A small contrastive image-text model, trained from scratch.
Data: 90422 training examples, 14.4 epochs.
Rows from block 2 of the text encoder of a small contrastive image-text model, named by matrix and row number. Rows with one number belong to one neuron. Each number is 50 + 12 x the weight over its row's rms, rounded and kept within 0 to 99. All counts start at 0. After the name is the row's rms in percent of the matrix's.
After each neuron's rows are labels from the 100 texts, of 14848, where the neuron reaches its largest size: "tokens" is the input token at the peak. Only what is clearly more common there than usual is listed. The data: photos of plants and fungi (iNaturalist).
# gate: MLP gate (text_encoder.blocks.2.mlp.gate.weight, 768x384), inputs 0-191
# fc1: MLP up (text_encoder.blocks.2.mlp.fc1.weight, 768x384), inputs 0-191
# fc2: MLP down (text_encoder.blocks.2.mlp.fc2.weight, 384x768, transposed), outputs 0-191

gate.558 090:60 49 45 57 55 61 59 46 31 76 70 48 58 51 65 72 68 59 37 39 57 70 37 56 29 44 56 60 40 52 49 46 40 41 46 33 50 46 34 66 41 43 56 64 46 61 54 85 50 47 50 48 49 37 30 33 42 38 36 31 62 55 42 56 66 71 59 49 68 62 54 28 46 58 57 49 77 57 58 46 57 57 48 54 50 61 55 70 51 39 68 31 37 44 33 35 58 62 55 55 66 42 48 46 50 56 78 45 52 43 64 60 48 50 37 49 35 72 56 68 43 51 60 28 47 47 66 70 43 32 62 59 34 36 50 54 50 21 43 61 77 65 51 42 29 40 51 47 26 60 63 66 41 55 65 49 60 62 35 44 64 53 38 49 47 38 46 38 25 52 40 50 40 56 34 57 42 61 28 59 58 57 63 51 76 45 25 56 53 62 62 45
fc1.558 096:67 49 37 56 68 49 26 51 69 37 51 29 66 42 41 47 58 74 49 54 63 52 46 65 30 69 54 64 53 47 55 43 58 36 41 45 40 51 35 49 55 50 37 31 43 57 33 48 43 63 22 38 49 54 79 62 51 50 60 42 68 24 36 67 57 34 52 64 49 46 56 53 40 47 33 62 37 42 52 42 58 23 59 62 28 61 36 62 41 46 32 68 49 43 40 47 42 34 75 56 47 55 38 45 56 29 49 48 49 44 61 44 33 31 54 46 55 42 41 54 62 48 29 46 70 58 48 46 57 66 62 43 54 56 27 46 44 68 69 45 55 48 73 46 61 50 45 47 45 51 52 73 52 68 54 56 56 34 48 53 52 44 44 56 54 48 41 60 30 46 52 46 51 55 31 70 71 38 51 54 59 57 66 54 32 59 45 35 44 79 70 51
fc2.558 101:59 60 32 71 50 51 59 56 60 54 47 41 36 46 53 46 64 64 51 43 35 46 43 37 61 49 46 47 74 57 40 38 24 56 40 44 40 55 52 42 21 55 41 32 52 45 27 51 08 39 58 50 58 41 67 51 52 54 41 49 47 41 71 74 47 71 46 52 53 26 52 77 57 22 43 41 31 57 24 36 64 40 41 41 47 43 42 38 46 82 46 37 55 53 48 54 36 44 57 53 30 53 65 87 59 47 61 65 54 56 48 51 45 50 43 29 36 46 46 49 41 23 45 38 29 46 51 35 49 61 43 61 44 49 35 57 42 42 69 49 29 35 53 53 50 61 48 34 59 52 35 40 37 44 44 53 54 51 43 30 46 71 49 46 50 38 46 25 42 51 12 37 62 49 53 66 57 51 58 60 37 33 49 39 34 46 44 17 58 38 56 51
tokens: "ranunculales"

gate.721 092:39 58 54 52 60 56 44 43 39 54 39 50 52 07 47 53 60 46 53 44 55 60 62 38 65 39 28 48 56 68 44 56 35 77 44 53 49 54 48 54 56 54 66 47 53 58 46 61 58 60 33 54 79 55 62 34 66 53 22 54 71 38 65 48 44 48 34 59 38 54 76 48 52 71 57 61 70 46 36 62 70 46 64 53 62 35 57 70 61 55 56 54 38 78 70 52 58 52 39 58 49 57 37 55 31 58 54 53 37 41 48 42 49 48 48 45 56 37 28 50 50 39 57 41 57 43 54 45 35 38 32 61 40 46 45 71 43 57 62 61 72 40 42 26 48 31 44 57 53 42 68 65 46 44 49 63 62 34 39 51 56 51 48 54 50 47 54 36 49 71 63 55 49 34 62 48 55 48 33 65 52 52 54 57 48 65 57 39 58 26 40 51
fc1.721 090:53 48 54 59 41 49 50 33 73 32 47 67 56 34 64 58 53 60 40 74 28 53 27 39 25 57 57 44 33 30 63 25 54 31 69 40 59 51 58 76 53 32 44 69 79 54 62 50 53 54 49 33 38 47 68 47 64 50 72 48 54 53 31 34 29 43 33 37 63 68 73 44 42 56 46 57 57 58 53 54 38 46 59 52 41 31 24 41 57 45 56 57 59 59 33 57 60 35 48 45 54 52 53 55 55 36 62 45 70 69 49 39 57 65 59 36 50 27 53 68 40 57 48 70 33 46 56 63 50 60 57 56 58 46 56 58 69 55 41 55 57 41 43 61 44 54 68 45 59 44 39 30 58 41 48 63 69 52 60 58 45 62 54 75 49 53 43 44 40 75 57 50 46 28 39 50 66 64 31 42 46 62 59 66 37 52 48 56 27 51 61 50
fc2.721 094:57 52 36 64 55 45 25 56 73 42 41 66 51 65 50 34 43 65 60 46 75 47 54 53 39 34 53 66 46 58 47 52 65 26 48 39 86 43 80 64 62 43 57 59 48 59 55 54 41 79 36 76 51 50 44 34 63 44 55 61 56 49 66 71 51 32 40 52 49 51 26 34 37 57 60 26 43 42 33 59 59 57 71 62 50 47 47 60 47 68 71 43 51 53 47 35 55 35 47 82 64 37 56 51 57 38 44 37 52 68 46 64 47 38 59 39 48 55 53 47 54 42 65 36 40 53 63 54 50 31 66 50 56 53 58 40 55 57 63 63 72 36 60 52 52 58 42 54 46 45 44 48 41 68 52 47 54 53 44 65 48 39 46 33 52 51 36 76 41 44 56 55 59 68 42 72 44 47 47 44 42 51 29 41 56 43 66 56 54 28 67 51
tokens: "ranunculales"

gate.541 105:38 34 56 37 45 74 58 44 25 42 46 58 42 63 53 59 46 79 52 37 62 53 74 59 32 63 50 58 36 45 36 62 61 41 46 37 45 45 43 50 67 41 52 60 49 49 34 25 54 75 57 49 50 53 57 57 65 55 65 47 66 48 37 54 63 45 70 81 62 56 57 41 42 45 27 61 55 43 45 32 38 46 55 51 57 55 33 57 47 47 45 24 46 41 50 39 59 55 65 42 53 53 61 43 51 45 30 67 61 44 41 54 74 51 41 32 51 58 53 57 26 65 33 56 41 52 55 44 63 38 78 43 59 30 40 39 59 44 55 58 58 59 53 68 44 60 31 55 51 47 49 58 46 45 62 65 52 29 64 73 27 45 58 60 61 39 44 65 53 44 46 46 51 34 58 46 42 54 59 57 56 54 78 38 61 52 44 40 51 67 36 43
fc1.541 102:29 47 53 40 27 55 52 49 26 38 42 46 60 44 61 56 51 73 51 67 55 61 64 40 52 40 41 69 28 46 61 35 59 29 50 67 59 63 50 44 54 37 62 60 36 42 43 48 54 46 62 66 46 50 50 52 40 18 38 60 73 55 38 67 64 38 33 64 71 53 43 21 76 46 56 63 38 35 42 67 63 52 73 24 32 62 58 51 53 45 46 31 44 42 64 39 68 73 57 48 57 27 57 49 47 43 48 50 51 33 54 35 45 68 28 54 62 24 48 39 71 52 56 70 60 51 21 30 64 52 68 46 33 58 58 51 42 52 47 54 47 26 32 35 54 62 45 51 55 48 48 44 48 60 50 42 35 32 64 76 37 44 63 38 28 61 46 60 73 54 35 23 34 57 56 59 50 55 41 54 49 62 52 43 55 41 62 45 36 48 66 63
fc2.541 099:46 27 27 30 78 56 63 44 30 55 61 68 38 41 62 41 33 48 61 41 66 47 72 62 46 59 52 57 42 38 34 61 46 38 52 51 61 49 73 59 48 49 58 18 24 45 60 48 48 63 53 56 58 55 43 71 50 60 47 55 59 40 31 46 26 65 44 69 72 43 72 38 45 47 50 72 48 26 46 44 59 43 26 45 40 65 56 36 79 60 47 48 63 58 57 63 61 57 49 63 72 30 39 69 53 44 56 45 59 46 48 61 29 54 55 50 48 40 55 62 58 72 52 51 53 71 49 54 53 46 71 45 52 30 35 46 37 52 57 47 40 42 37 52 51 39 52 55 69 21 71 62 60 55 49 65 50 43 54 53 48 61 56 63 45 47 53 58 41 68 66 61 47 59 49 51 78 52 53 31 61 47 65 49 68 56 58 53 55 45 38 21
tokens: "capensis"; "tussilago"; "aristolochiaceae"

gate.662 098:50 41 37 38 48 76 34 55 42 60 31 51 79 55 52 49 57 32 57 49 44 64 68 60 51 19 39 28 67 41 47 61 68 61 40 60 38 52 72 47 48 69 57 38 38 40 60 43 63 45 54 55 39 55 61 43 77 57 45 55 85 33 48 58 65 41 49 57 81 60 43 44 49 48 51 59 52 65 38 57 51 58 76 41 60 67 59 35 57 54 55 45 38 38 50 57 59 45 62 79 50 46 41 63 60 67 46 37 63 54 41 45 41 40 40 39 44 51 62 46 49 71 61 42 69 65 22 51 56 70 49 55 40 40 44 48 50 62 44 47 55 57 50 43 43 39 68 60 37 43 71 49 45 51 67 50 44 48 44 58 39 49 63 62 69 61 59 42 60 77 33 34 47 53 55 62 62 62 37 56 40 66 48 47 47 61 55 43 56 58 52 40
fc1.662 095:75 72 65 58 45 49 73 43 53 63 47 56 56 41 23 69 60 48 27 53 32 51 46 50 57 62 42 49 38 34 53 63 60 45 56 53 58 30 37 56 48 46 33 55 46 63 39 37 65 42 37 55 56 73 39 50 53 55 31 51 40 57 52 54 42 45 55 46 43 47 63 74 47 48 59 52 65 52 46 35 47 39 54 32 42 30 49 27 33 53 67 43 71 54 51 39 76 52 28 55 38 55 51 36 52 72 63 44 18 60 56 33 52 43 53 53 44 45 52 31 29 26 56 36 39 60 58 65 26 67 30 52 67 46 43 56 59 53 55 44 64 66 39 51 51 46 42 63 62 43 18 33 39 49 40 44 54 57 51 52 41 71 37 59 50 60 42 63 54 47 14 61 57 45 47 48 54 64 47 58 36 60 47 48 33 59 62 79 40 54 43 46
fc2.662 097:32 45 46 63 58 28 55 66 34 50 47 57 64 63 71 43 49 44 51 58 44 33 46 48 36 36 54 59 54 33 64 47 44 52 62 51 48 64 56 44 45 40 57 53 40 69 52 45 70 38 42 41 66 39 32 29 74 56 66 50 48 64 82 67 66 45 49 28 62 50 51 26 24 59 41 54 35 35 59 54 51 49 83 63 39 47 45 61 48 34 50 43 40 47 47 42 54 63 29 28 45 50 55 39 42 58 28 46 49 81 60 46 64 45 51 49 61 45 53 43 35 37 57 61 42 58 38 44 42 55 46 75 46 51 53 50 54 64 44 27 57 35 47 45 56 55 43 30 54 64 40 45 43 60 56 56 56 51 44 40 69 46 55 60 45 59 06 80 14 43 50 68 38 60 49 51 53 55 47 47 32 51 46 47 63 75 23 22 58 56 61 50
tokens: "capensis"; "and"; "tropaeolum"

gate.615 100:17 49 40 43 41 49 40 46 41 39 46 56 45 71 39 31 57 59 57 41 62 61 75 45 44 43 36 47 73 48 72 39 66 65 56 55 65 34 51 31 50 46 51 32 49 35 47 45 51 66 71 42 59 59 48 52 45 53 44 28 51 56 69 49 60 62 41 50 49 74 69 59 38 66 58 39 44 60 59 53 59 56 48 35 40 39 53 60 70 54 41 52 71 49 62 64 63 54 61 44 39 43 49 36 50 42 48 46 63 51 45 41 49 68 50 41 48 24 65 54 46 52 18 56 64 65 46 31 49 46 52 54 28 56 68 44 14 32 72 35 29 60 45 55 50 32 53 58 60 50 62 51 56 48 46 62 61 59 58 71 42 59 48 60 46 53 55 45 37 40 52 56 47 41 46 43 52 55 56 57 56 48 50 55 49 45 36 49 51 13 30 36
fc1.615 098:71 61 46 60 65 61 34 54 44 73 78 71 65 55 47 56 34 46 67 56 55 62 77 45 60 35 55 41 69 33 66 54 68 64 50 51 47 45 51 52 36 43 61 64 28 28 58 58 49 52 56 65 70 65 76 32 36 44 44 71 68 53 53 53 39 62 48 50 39 48 25 54 62 39 40 64 58 64 42 63 57 57 42 37 36 66 43 42 45 50 48 54 70 35 54 42 78 82 48 61 48 47 59 55 52 45 36 51 58 53 35 46 32 53 41 54 38 71 34 28 30 50 43 56 52 61 31 66 42 63 57 56 67 46 62 46 66 47 40 48 39 51 44 50 32 45 53 49 65 84 25 45 43 44 52 32 50 36 51 45 63 38 56 61 52 48 62 65 37 51 31 33 30 54 42 54 47 26 29 58 47 45 57 49 72 65 38 58 52 50 44 43
fc2.615 096:57 57 47 53 63 41 44 65 60 50 52 30 46 50 49 41 54 40 67 37 49 47 50 36 25 54 51 47 53 61 58 49 60 63 81 22 47 61 58 64 47 49 45 34 44 46 58 58 49 28 52 68 31 67 38 75 61 71 57 50 53 32 35 32 24 63 52 74 51 47 58 41 73 47 71 53 60 51 44 56 55 41 70 54 44 65 55 69 55 52 52 73 59 49 53 64 39 44 81 40 78 33 51 61 37 20 50 41 55 50 45 47 38 36 49 40 54 53 40 54 62 37 37 48 61 64 57 55 46 32 57 54 31 46 59 53 60 49 61 55 40 33 60 49 37 27 30 36 72 52 54 50 46 70 71 64 32 34 58 44 24 46 56 59 33 62 50 51 56 52 35 45 34 22 64 52 42 30 57 24 35 30 47 55 45 44 56 36 45 25 38 33
tokens: "capensis"; "monotropa"; "tropaeolum"

gate.461 091:71 26 44 73 64 52 48 25 66 39 66 24 62 55 51 44 37 57 47 67 54 50 45 32 61 51 57 52 41 49 39 67 40 52 50 43 73 57 39 35 53 52 30 61 33 46 42 67 40 36 48 49 47 50 66 54 56 51 42 45 57 45 50 58 33 54 54 38 49 56 47 82 36 65 50 48 48 21 61 44 43 33 49 64 50 55 38 27 45 56 70 60 63 64 45 59 33 64 52 52 47 65 76 44 62 47 34 53 69 56 62 73 71 31 43 63 38 54 60 44 30 59 38 53 55 51 66 37 68 57 47 34 38 61 57 34 62 50 38 74 50 48 54 35 59 38 53 52 42 78 58 42 50 74 70 32 51 46 44 77 57 48 66 76 53 53 41 53 43 58 74 38 44 52 36 50 51 42 66 53 57 36 44 54 36 36 56 48 60 32 63 43
fc1.461 088:51 44 51 54 29 62 51 67 42 52 56 66 49 55 41 60 56 37 48 45 55 46 47 54 46 64 52 46 60 59 66 54 41 64 40 68 41 52 29 45 66 60 60 51 63 55 62 24 69 52 57 39 58 63 51 49 39 53 58 47 60 48 56 56 26 57 49 45 50 62 58 41 56 69 40 57 58 61 51 53 53 47 69 40 57 35 35 48 39 44 49 57 46 45 33 61 57 33 53 46 67 60 55 34 41 51 51 42 60 43 50 62 59 40 30 64 65 39 29 30 58 53 53 48 41 42 55 53 51 68 54 54 43 66 63 55 52 60 53 40 55 36 45 39 52 59 46 43 31 78 36 58 54 30 58 56 41 32 58 31 59 28 71 54 26 34 59 55 66 60 43 33 19 71 54 30 73 84 57 39 43 62 23 67 38 63 51 64 37 56 53 54
fc2.461 086:24 60 67 42 48 46 43 54 49 48 42 50 70 59 64 35 44 48 34 48 31 28 53 53 55 45 36 28 36 50 63 49 81 77 30 51 53 45 36 61 51 29 35 68 36 46 50 48 47 33 41 45 50 69 56 51 39 52 23 48 42 46 45 52 35 32 37 36 53 68 76 44 60 44 45 65 52 51 44 63 62 45 53 48 43 48 50 48 28 51 37 60 50 62 41 42 69 56 56 60 53 52 31 63 47 46 51 51 48 65 34 58 56 36 56 43 36 25 53 53 59 51 60 49 54 22 44 61 50 54 82 37 42 27 39 51 56 66 37 41 39 62 28 62 71 56 26 57 43 60 31 45 60 53 30 54 50 52 45 43 67 61 67 46 26 50 54 57 52 68 50 49 55 75 50 65 61 36 33 50 46 37 47 24 27 34 49 53 57 57 70 55
tokens: "dulcamara"; "knautia"; "primulaceae"

gate.322 097:62 46 60 39 62 46 45 20 32 45 49 63 38 54 32 51 67 58 51 63 41 65 36 69 54 38 64 39 63 42 55 59 58 50 47 45 49 28 41 47 57 57 30 59 54 48 53 68 35 39 40 42 64 49 61 34 64 52 55 53 38 55 49 56 63 50 65 49 49 51 29 56 49 49 52 49 51 45 57 74 65 56 30 29 38 59 41 63 51 60 51 52 35 26 68 55 73 52 57 45 50 48 54 44 67 49 50 24 28 66 60 47 45 28 47 66 38 49 75 33 59 56 46 57 17 38 59 57 45 47 53 75 42 36 30 37 38 47 60 53 54 77 61 63 40 45 53 36 71 43 69 38 49 44 47 56 53 63 49 53 40 51 46 60 37 58 49 58 59 41 46 65 32 80 57 36 41 35 44 37 38 39 45 56 43 50 59 55 51 61 38 50
fc1.322 093:54 49 49 48 42 55 46 39 56 58 10 57 34 42 49 47 48 44 67 54 49 42 47 52 60 57 62 38 59 32 57 46 47 47 20 55 50 61 51 37 64 58 61 56 52 65 40 52 56 54 34 29 53 60 39 46 71 50 61 63 43 35 67 62 28 43 61 62 39 56 25 58 58 61 49 56 44 70 38 42 55 62 45 39 41 55 55 38 46 34 68 57 60 49 38 52 43 61 28 64 34 66 69 36 51 49 56 45 42 40 25 47 30 42 49 47 45 48 43 53 44 45 32 54 50 40 57 56 74 59 53 56 39 54 42 53 54 47 66 45 32 46 50 57 43 50 47 75 47 52 29 58 56 60 46 35 54 48 70 40 62 57 41 54 61 55 42 46 53 46 46 56 44 54 21 46 59 33 53 68 61 64 40 45 59 46 56 67 52 54 24 45
fc2.322 099:47 55 47 63 43 48 58 75 46 45 36 63 60 57 36 64 24 23 43 49 14 38 54 50 47 43 56 34 55 69 19 57 51 11 38 49 49 69 43 72 57 72 54 22 56 39 49 22 70 53 73 61 64 65 45 49 48 39 33 45 70 53 34 28 49 37 30 72 33 41 44 41 33 47 66 29 50 36 64 37 62 32 50 55 75 37 36 37 55 56 36 47 76 46 44 42 50 48 44 32 57 52 52 33 54 54 57 41 33 54 52 29 49 51 60 45 56 61 65 56 80 44 45 66 55 41 50 73 47 29 42 55 51 47 38 43 25 63 46 67 39 47 62 62 59 62 54 43 42 53 49 56 52 61 52 27 35 55 49 44 55 45 54 62 61 35 41 51 63 50 58 50 43 48 55 34 47 59 32 61 57 57 64 50 60 51 57 60 64 58 55 56
tokens: "ranunculales"; "lichen"; "encelia"

gate.1 092:68 56 62 45 41 46 75 41 38 69 39 36 48 51 34 33 31 53 37 61 49 56 67 51 28 41 76 50 60 36 48 52 58 50 45 44 45 42 42 41 53 50 40 52 40 61 61 58 68 62 44 46 46 58 31 44 49 25 29 62 56 53 60 50 52 40 53 47 66 68 31 43 54 53 50 63 64 48 51 53 51 21 54 60 44 61 38 59 33 49 48 46 46 52 35 40 78 43 36 69 43 39 53 37 33 61 42 50 46 49 45 48 54 48 51 36 53 36 59 60 51 31 43 23 18 47 72 31 64 67 58 52 69 71 52 79 31 45 44 56 45 66 50 58 43 53 47 60 71 53 31 48 36 47 61 71 47 55 42 45 60 34 53 42 39 55 43 45 33 50 40 48 53 40 42 54 40 50 83 45 51 77 46 49 48 36 72 40 58 49 49 46
fc1.1 090:40 58 46 36 29 36 55 47 47 29 61 43 51 60 60 42 38 41 56 41 11 58 68 47 62 57 32 80 67 57 44 61 52 47 34 31 30 36 40 58 34 60 48 53 64 48 59 47 31 63 44 51 51 40 31 34 82 41 55 18 49 84 56 51 30 56 57 51 50 51 73 55 47 41 48 44 51 47 60 45 65 49 72 26 45 59 45 74 46 54 51 50 42 53 58 65 35 54 44 73 62 60 44 52 48 56 38 49 48 55 45 54 63 52 56 49 52 54 53 44 51 55 41 49 32 27 39 55 51 49 38 54 32 60 56 29 54 63 53 38 56 55 55 68 59 26 45 53 49 42 51 67 31 66 16 58 58 40 42 65 58 48 59 55 64 40 49 65 62 43 38 44 45 36 55 49 43 33 86 71 45 33 40 64 30 67 57 50 55 53 43 59
fc2.1 091:52 65 38 47 65 57 44 41 76 22 66 56 60 61 51 60 37 43 61 53 31 56 55 50 41 40 35 61 55 65 56 61 43 46 47 42 65 50 39 24 30 46 48 70 67 77 50 54 57 50 27 49 37 57 46 38 52 59 63 43 47 45 40 66 45 47 59 54 31 53 77 40 33 44 44 62 58 50 42 50 53 61 41 74 46 35 50 57 28 26 49 60 39 27 59 54 48 70 69 47 70 47 44 59 61 30 40 42 52 26 47 39 64 34 47 48 48 39 54 68 65 55 66 50 61 52 28 37 46 61 59 49 41 38 67 23 42 63 68 33 51 84 56 57 44 14 53 32 20 39 47 56 39 52 59 44 48 50 39 35 52 53 57 54 42 50 43 61 31 55 52 38 63 61 37 70 56 68 69 63 59 49 55 50 40 37 62 55 48 55 40 48
tokens: "sonchus"

gate.115 104:59 42 43 43 47 75 40 59 47 41 45 54 46 59 32 61 44 45 55 55 50 48 65 27 30 33 46 52 42 56 44 45 67 42 55 58 70 50 55 45 62 58 41 45 68 55 85 65 45 36 34 62 64 30 48 54 67 53 62 40 64 83 48 46 39 42 50 38 47 69 47 47 40 61 44 46 50 38 57 62 56 47 64 44 65 46 49 51 76 57 39 56 61 44 54 62 78 43 59 56 67 46 53 19 58 72 62 52 49 41 61 52 31 49 41 72 41 53 35 72 61 40 70 46 31 53 60 46 34 53 54 52 64 45 62 47 39 30 48 56 46 30 33 63 54 57 74 54 41 27 56 68 58 50 45 44 32 37 51 60 44 48 57 43 65 46 50 44 41 40 53 54 67 55 33 44 26 41 32 42 57 54 41 58 33 51 67 52 61 43 60 24
fc1.115 105:39 42 47 61 64 67 57 57 32 55 39 57 56 44 45 54 57 41 28 64 61 64 51 58 28 27 71 51 50 58 57 48 57 44 61 80 54 53 58 64 60 68 37 40 52 45 54 29 11 42 68 55 66 52 67 33 43 32 54 67 55 51 54 56 65 72 25 35 54 48 44 43 22 56 48 56 46 79 44 54 56 49 62 50 89 76 50 49 49 45 43 61 40 29 56 47 60 52 33 47 33 50 54 24 41 39 48 36 49 45 57 54 39 44 57 46 55 46 32 60 58 47 69 58 35 71 54 47 56 39 43 54 39 45 47 44 35 58 54 48 45 46 44 40 63 64 28 65 53 45 58 53 67 49 55 42 52 41 43 58 49 43 61 38 75 54 28 55 57 56 55 51 41 55 45 46 42 45 50 38 51 49 36 52 44 62 48 41 50 35 45 57
fc2.115 105:45 54 41 72 45 50 59 41 43 36 74 49 55 49 33 43 54 49 74 52 48 57 51 56 44 57 67 40 54 51 62 85 55 45 35 45 71 37 45 56 53 44 65 78 44 52 62 56 45 54 28 57 54 47 39 59 66 61 23 68 60 45 50 52 42 36 29 64 39 65 49 50 52 68 64 48 46 47 52 60 55 53 72 50 55 59 55 39 51 38 59 31 35 38 68 44 81 42 62 34 35 36 45 35 43 56 23 57 48 40 49 59 27 45 42 44 58 39 34 37 49 33 52 62 52 60 74 56 73 32 40 57 48 44 22 31 47 32 53 51 41 65 43 25 62 39 35 49 27 69 64 49 42 44 50 45 50 39 55 57 51 49 43 61 42 51 60 73 36 46 67 23 42 71 55 49 43 51 73 48 59 63 43 44 46 51 52 47 58 33 66 74
tokens: "ranunculales"; "lotus"

gate.98 093:42 29 46 50 40 45 22 50 53 60 48 41 53 54 43 61 57 78 51 59 44 37 69 50 59 41 58 63 41 44 41 51 83 50 26 45 46 44 41 48 59 39 11 18 36 55 55 56 87 24 38 46 51 40 66 41 62 36 54 55 79 60 53 55 64 50 39 57 55 84 55 57 43 55 35 34 62 62 39 57 42 45 54 53 37 45 52 50 51 63 47 39 41 56 64 70 50 64 34 54 44 64 59 75 43 56 69 55 29 31 56 81 57 62 55 66 23 63 36 43 42 77 50 50 49 60 23 34 26 34 50 46 53 48 59 53 37 48 57 55 41 60 50 53 48 46 59 45 59 55 78 71 43 46 40 75 65 49 62 49 65 58 80 64 63 47 51 56 40 47 59 42 59 54 48 51 37 64 64 59 59 36 52 55 61 70 15 42 36 48 57 54
fc1.98 096:44 40 34 45 42 69 54 51 39 52 44 41 45 42 54 51 79 53 48 43 61 64 44 46 52 41 41 44 49 44 46 76 71 52 40 51 56 31 59 66 33 57 46 40 44 44 40 34 46 67 48 44 45 52 60 49 31 48 48 50 23 51 43 74 52 58 70 62 34 66 46 32 39 58 86 59 47 35 48 48 50 69 51 41 54 54 50 46 57 48 55 27 45 46 35 45 52 69 57 56 56 47 49 48 42 55 56 51 68 64 54 59 53 34 34 50 46 33 40 50 53 66 64 44 48 51 49 37 57 40 44 50 53 56 59 57 15 57 56 50 57 47 22 32 48 50 62 37 58 48 41 41 49 44 65 30 37 41 46 51 33 31 50 50 67 46 66 46 38 55 23 57 56 52 50 53 56 44 36 37 54 38 54 59 60 26 53 47 49 66 63 45
fc2.98 093:59 70 51 72 57 53 51 58 59 27 63 69 44 45 43 53 39 60 45 66 39 52 57 56 56 43 42 43 31 27 48 45 48 59 57 55 77 38 65 43 39 55 51 59 39 45 59 28 34 48 36 39 47 56 55 28 43 39 32 55 43 59 56 67 65 49 56 36 63 32 59 44 44 50 45 48 42 47 36 78 52 64 69 35 49 50 47 33 52 67 47 39 40 36 49 43 60 52 54 59 49 45 57 60 55 52 33 69 30 30 67 58 48 47 51 47 53 48 48 58 53 48 66 74 32 38 46 50 67 57 44 41 49 54 47 45 49 49 53 51 71 45 41 43 63 59 42 61 49 35 53 45 52 59 54 62 55 45 51 73 65 51 31 37 55 40 45 56 51 36 52 53 34 66 79 55 56 34 76 36 60 47 57 34 51 44 65 44 57 58 46 23
tokens: "ranunculales"; "agaricales"

gate.361 110:34 40 32 59 39 59 41 33 33 36 68 81 34 58 57 55 67 45 49 53 58 31 36 41 28 63 58 58 36 29 54 60 67 70 57 55 47 29 47 70 48 51 61 31 40 61 51 44 62 42 31 52 35 46 46 48 48 53 40 55 62 74 52 42 65 64 63 37 60 65 47 45 46 39 46 42 57 29 52 51 45 62 64 65 44 58 30 49 40 36 70 42 26 30 51 45 55 34 55 55 63 51 68 12 51 52 56 47 38 47 81 36 53 43 44 51 62 43 47 54 43 44 41 59 50 46 65 62 54 52 56 43 72 27 72 38 37 66 33 59 43 44 52 44 37 59 65 54 64 57 51 46 45 54 39 51 33 71 48 68 38 44 67 66 48 43 50 62 35 50 30 51 46 61 42 44 34 37 63 51 59 65 73 42 44 40 62 41 46 54 45 55
fc1.361 105:61 54 36 53 57 46 46 37 49 21 34 41 44 38 71 61 52 61 43 63 55 62 43 75 38 66 49 63 35 36 54 46 36 59 40 53 45 73 56 51 46 46 34 56 35 50 54 19 60 60 62 70 50 39 76 52 33 61 67 57 29 68 41 53 34 46 47 64 51 35 46 50 74 30 43 46 31 40 53 66 31 69 39 68 40 47 47 44 53 69 48 51 33 36 54 42 61 41 48 52 51 84 50 47 74 43 55 41 58 42 46 70 54 54 66 37 47 52 29 48 53 49 52 49 53 63 57 77 62 58 47 63 50 40 61 55 53 61 55 56 52 56 16 51 34 48 58 41 60 49 55 26 50 42 61 56 33 36 28 68 67 54 81 55 69 50 64 47 40 71 46 62 54 40 47 43 87 55 43 48 41 54 27 67 49 61 66 55 40 54 58 64
fc2.361 107:35 36 46 56 41 55 71 58 73 60 20 74 61 71 44 32 77 57 51 50 63 74 58 69 43 49 51 63 76 39 56 59 43 58 62 50 40 58 42 36 53 52 31 36 61 29 59 46 54 46 28 31 45 38 68 78 28 36 53 48 56 61 57 55 64 62 43 53 44 40 66 48 50 44 57 37 50 41 47 57 60 45 42 50 46 45 51 51 62 41 48 61 37 62 55 40 83 63 73 52 48 79 52 65 80 56 58 44 50 60 51 43 43 66 53 61 36 53 37 38 44 36 70 51 60 53 56 52 66 39 47 55 42 61 70 76 52 44 54 60 42 51 45 33 67 42 60 63 70 60 45 54 41 65 55 44 50 52 52 37 54 50 61 40 49 63 45 62 64 69 42 47 61 48 52 53 67 43 47 38 41 36 54 67 54 49 46 65 71 61 59 50
tokens: "ranunculales"; "margaritacea"

gate.94 097:56 28 77 71 65 58 39 60 41 40 63 47 75 47 50 34 44 59 45 53 38 49 33 48 63 56 47 58 52 43 61 52 59 48 36 48 42 33 81 72 47 43 79 50 49 33 54 47 40 49 39 14 47 35 58 49 73 53 31 66 74 66 56 62 54 66 77 49 51 56 60 48 66 55 54 33 66 58 62 43 42 79 53 47 59 76 58 51 81 36 59 41 49 16 64 42 45 54 60 47 65 46 53 54 41 55 60 62 55 50 54 59 71 39 51 55 38 30 48 49 42 56 51 45 51 40 33 37 61 27 57 48 29 57 63 56 57 64 44 48 44 49 31 57 46 38 33 49 59 69 46 53 55 42 51 61 61 58 50 55 37 47 62 55 69 51 33 53 44 21 61 63 38 51 41 37 44 44 34 24 55 41 51 55 48 33 32 37 66 63 51 29
fc1.94 099:54 46 59 61 41 54 61 36 57 40 44 36 46 45 54 38 49 49 50 60 43 54 47 56 62 64 46 76 52 57 55 70 35 48 44 51 40 58 68 47 67 57 60 52 67 25 53 36 55 57 44 68 51 46 61 44 36 42 48 49 55 51 42 63 51 43 46 57 22 36 23 61 69 27 71 32 32 46 31 37 47 25 37 48 59 64 57 45 54 29 49 76 29 37 36 51 60 46 21 55 52 40 47 43 39 32 33 59 59 70 52 75 35 59 56 41 63 56 26 35 61 51 29 68 56 30 43 37 59 58 44 54 53 40 37 50 46 57 46 45 55 66 47 71 55 35 50 55 76 68 58 51 68 38 54 52 56 65 43 61 32 56 50 40 57 49 43 55 36 44 54 47 61 47 49 38 48 65 47 65 27 52 58 30 30 60 52 49 39 58 37 55
fc2.94 098:42 37 59 47 51 56 29 57 84 40 34 50 42 55 56 64 28 45 59 68 62 62 48 64 42 44 74 53 61 63 58 34 46 54 38 55 57 43 40 54 41 16 52 61 35 43 38 45 46 62 55 56 46 41 56 78 63 49 62 38 52 48 45 56 51 40 35 54 39 44 34 55 36 58 46 53 62 40 22 51 37 65 29 60 39 55 41 56 35 45 70 42 59 82 40 52 63 76 44 44 52 49 39 99 52 67 47 45 69 64 35 64 54 52 57 44 41 47 57 41 63 52 46 43 79 44 43 39 73 69 50 58 42 51 36 29 52 42 58 56 40 50 56 81 57 51 44 59 38 65 49 46 39 50 39 49 37 46 54 25 22 57 54 59 49 42 29 37 41 65 28 48 45 51 52 63 73 42 45 45 17 51 64 53 60 45 51 42 49 53 41 43
tokens: "ranunculales"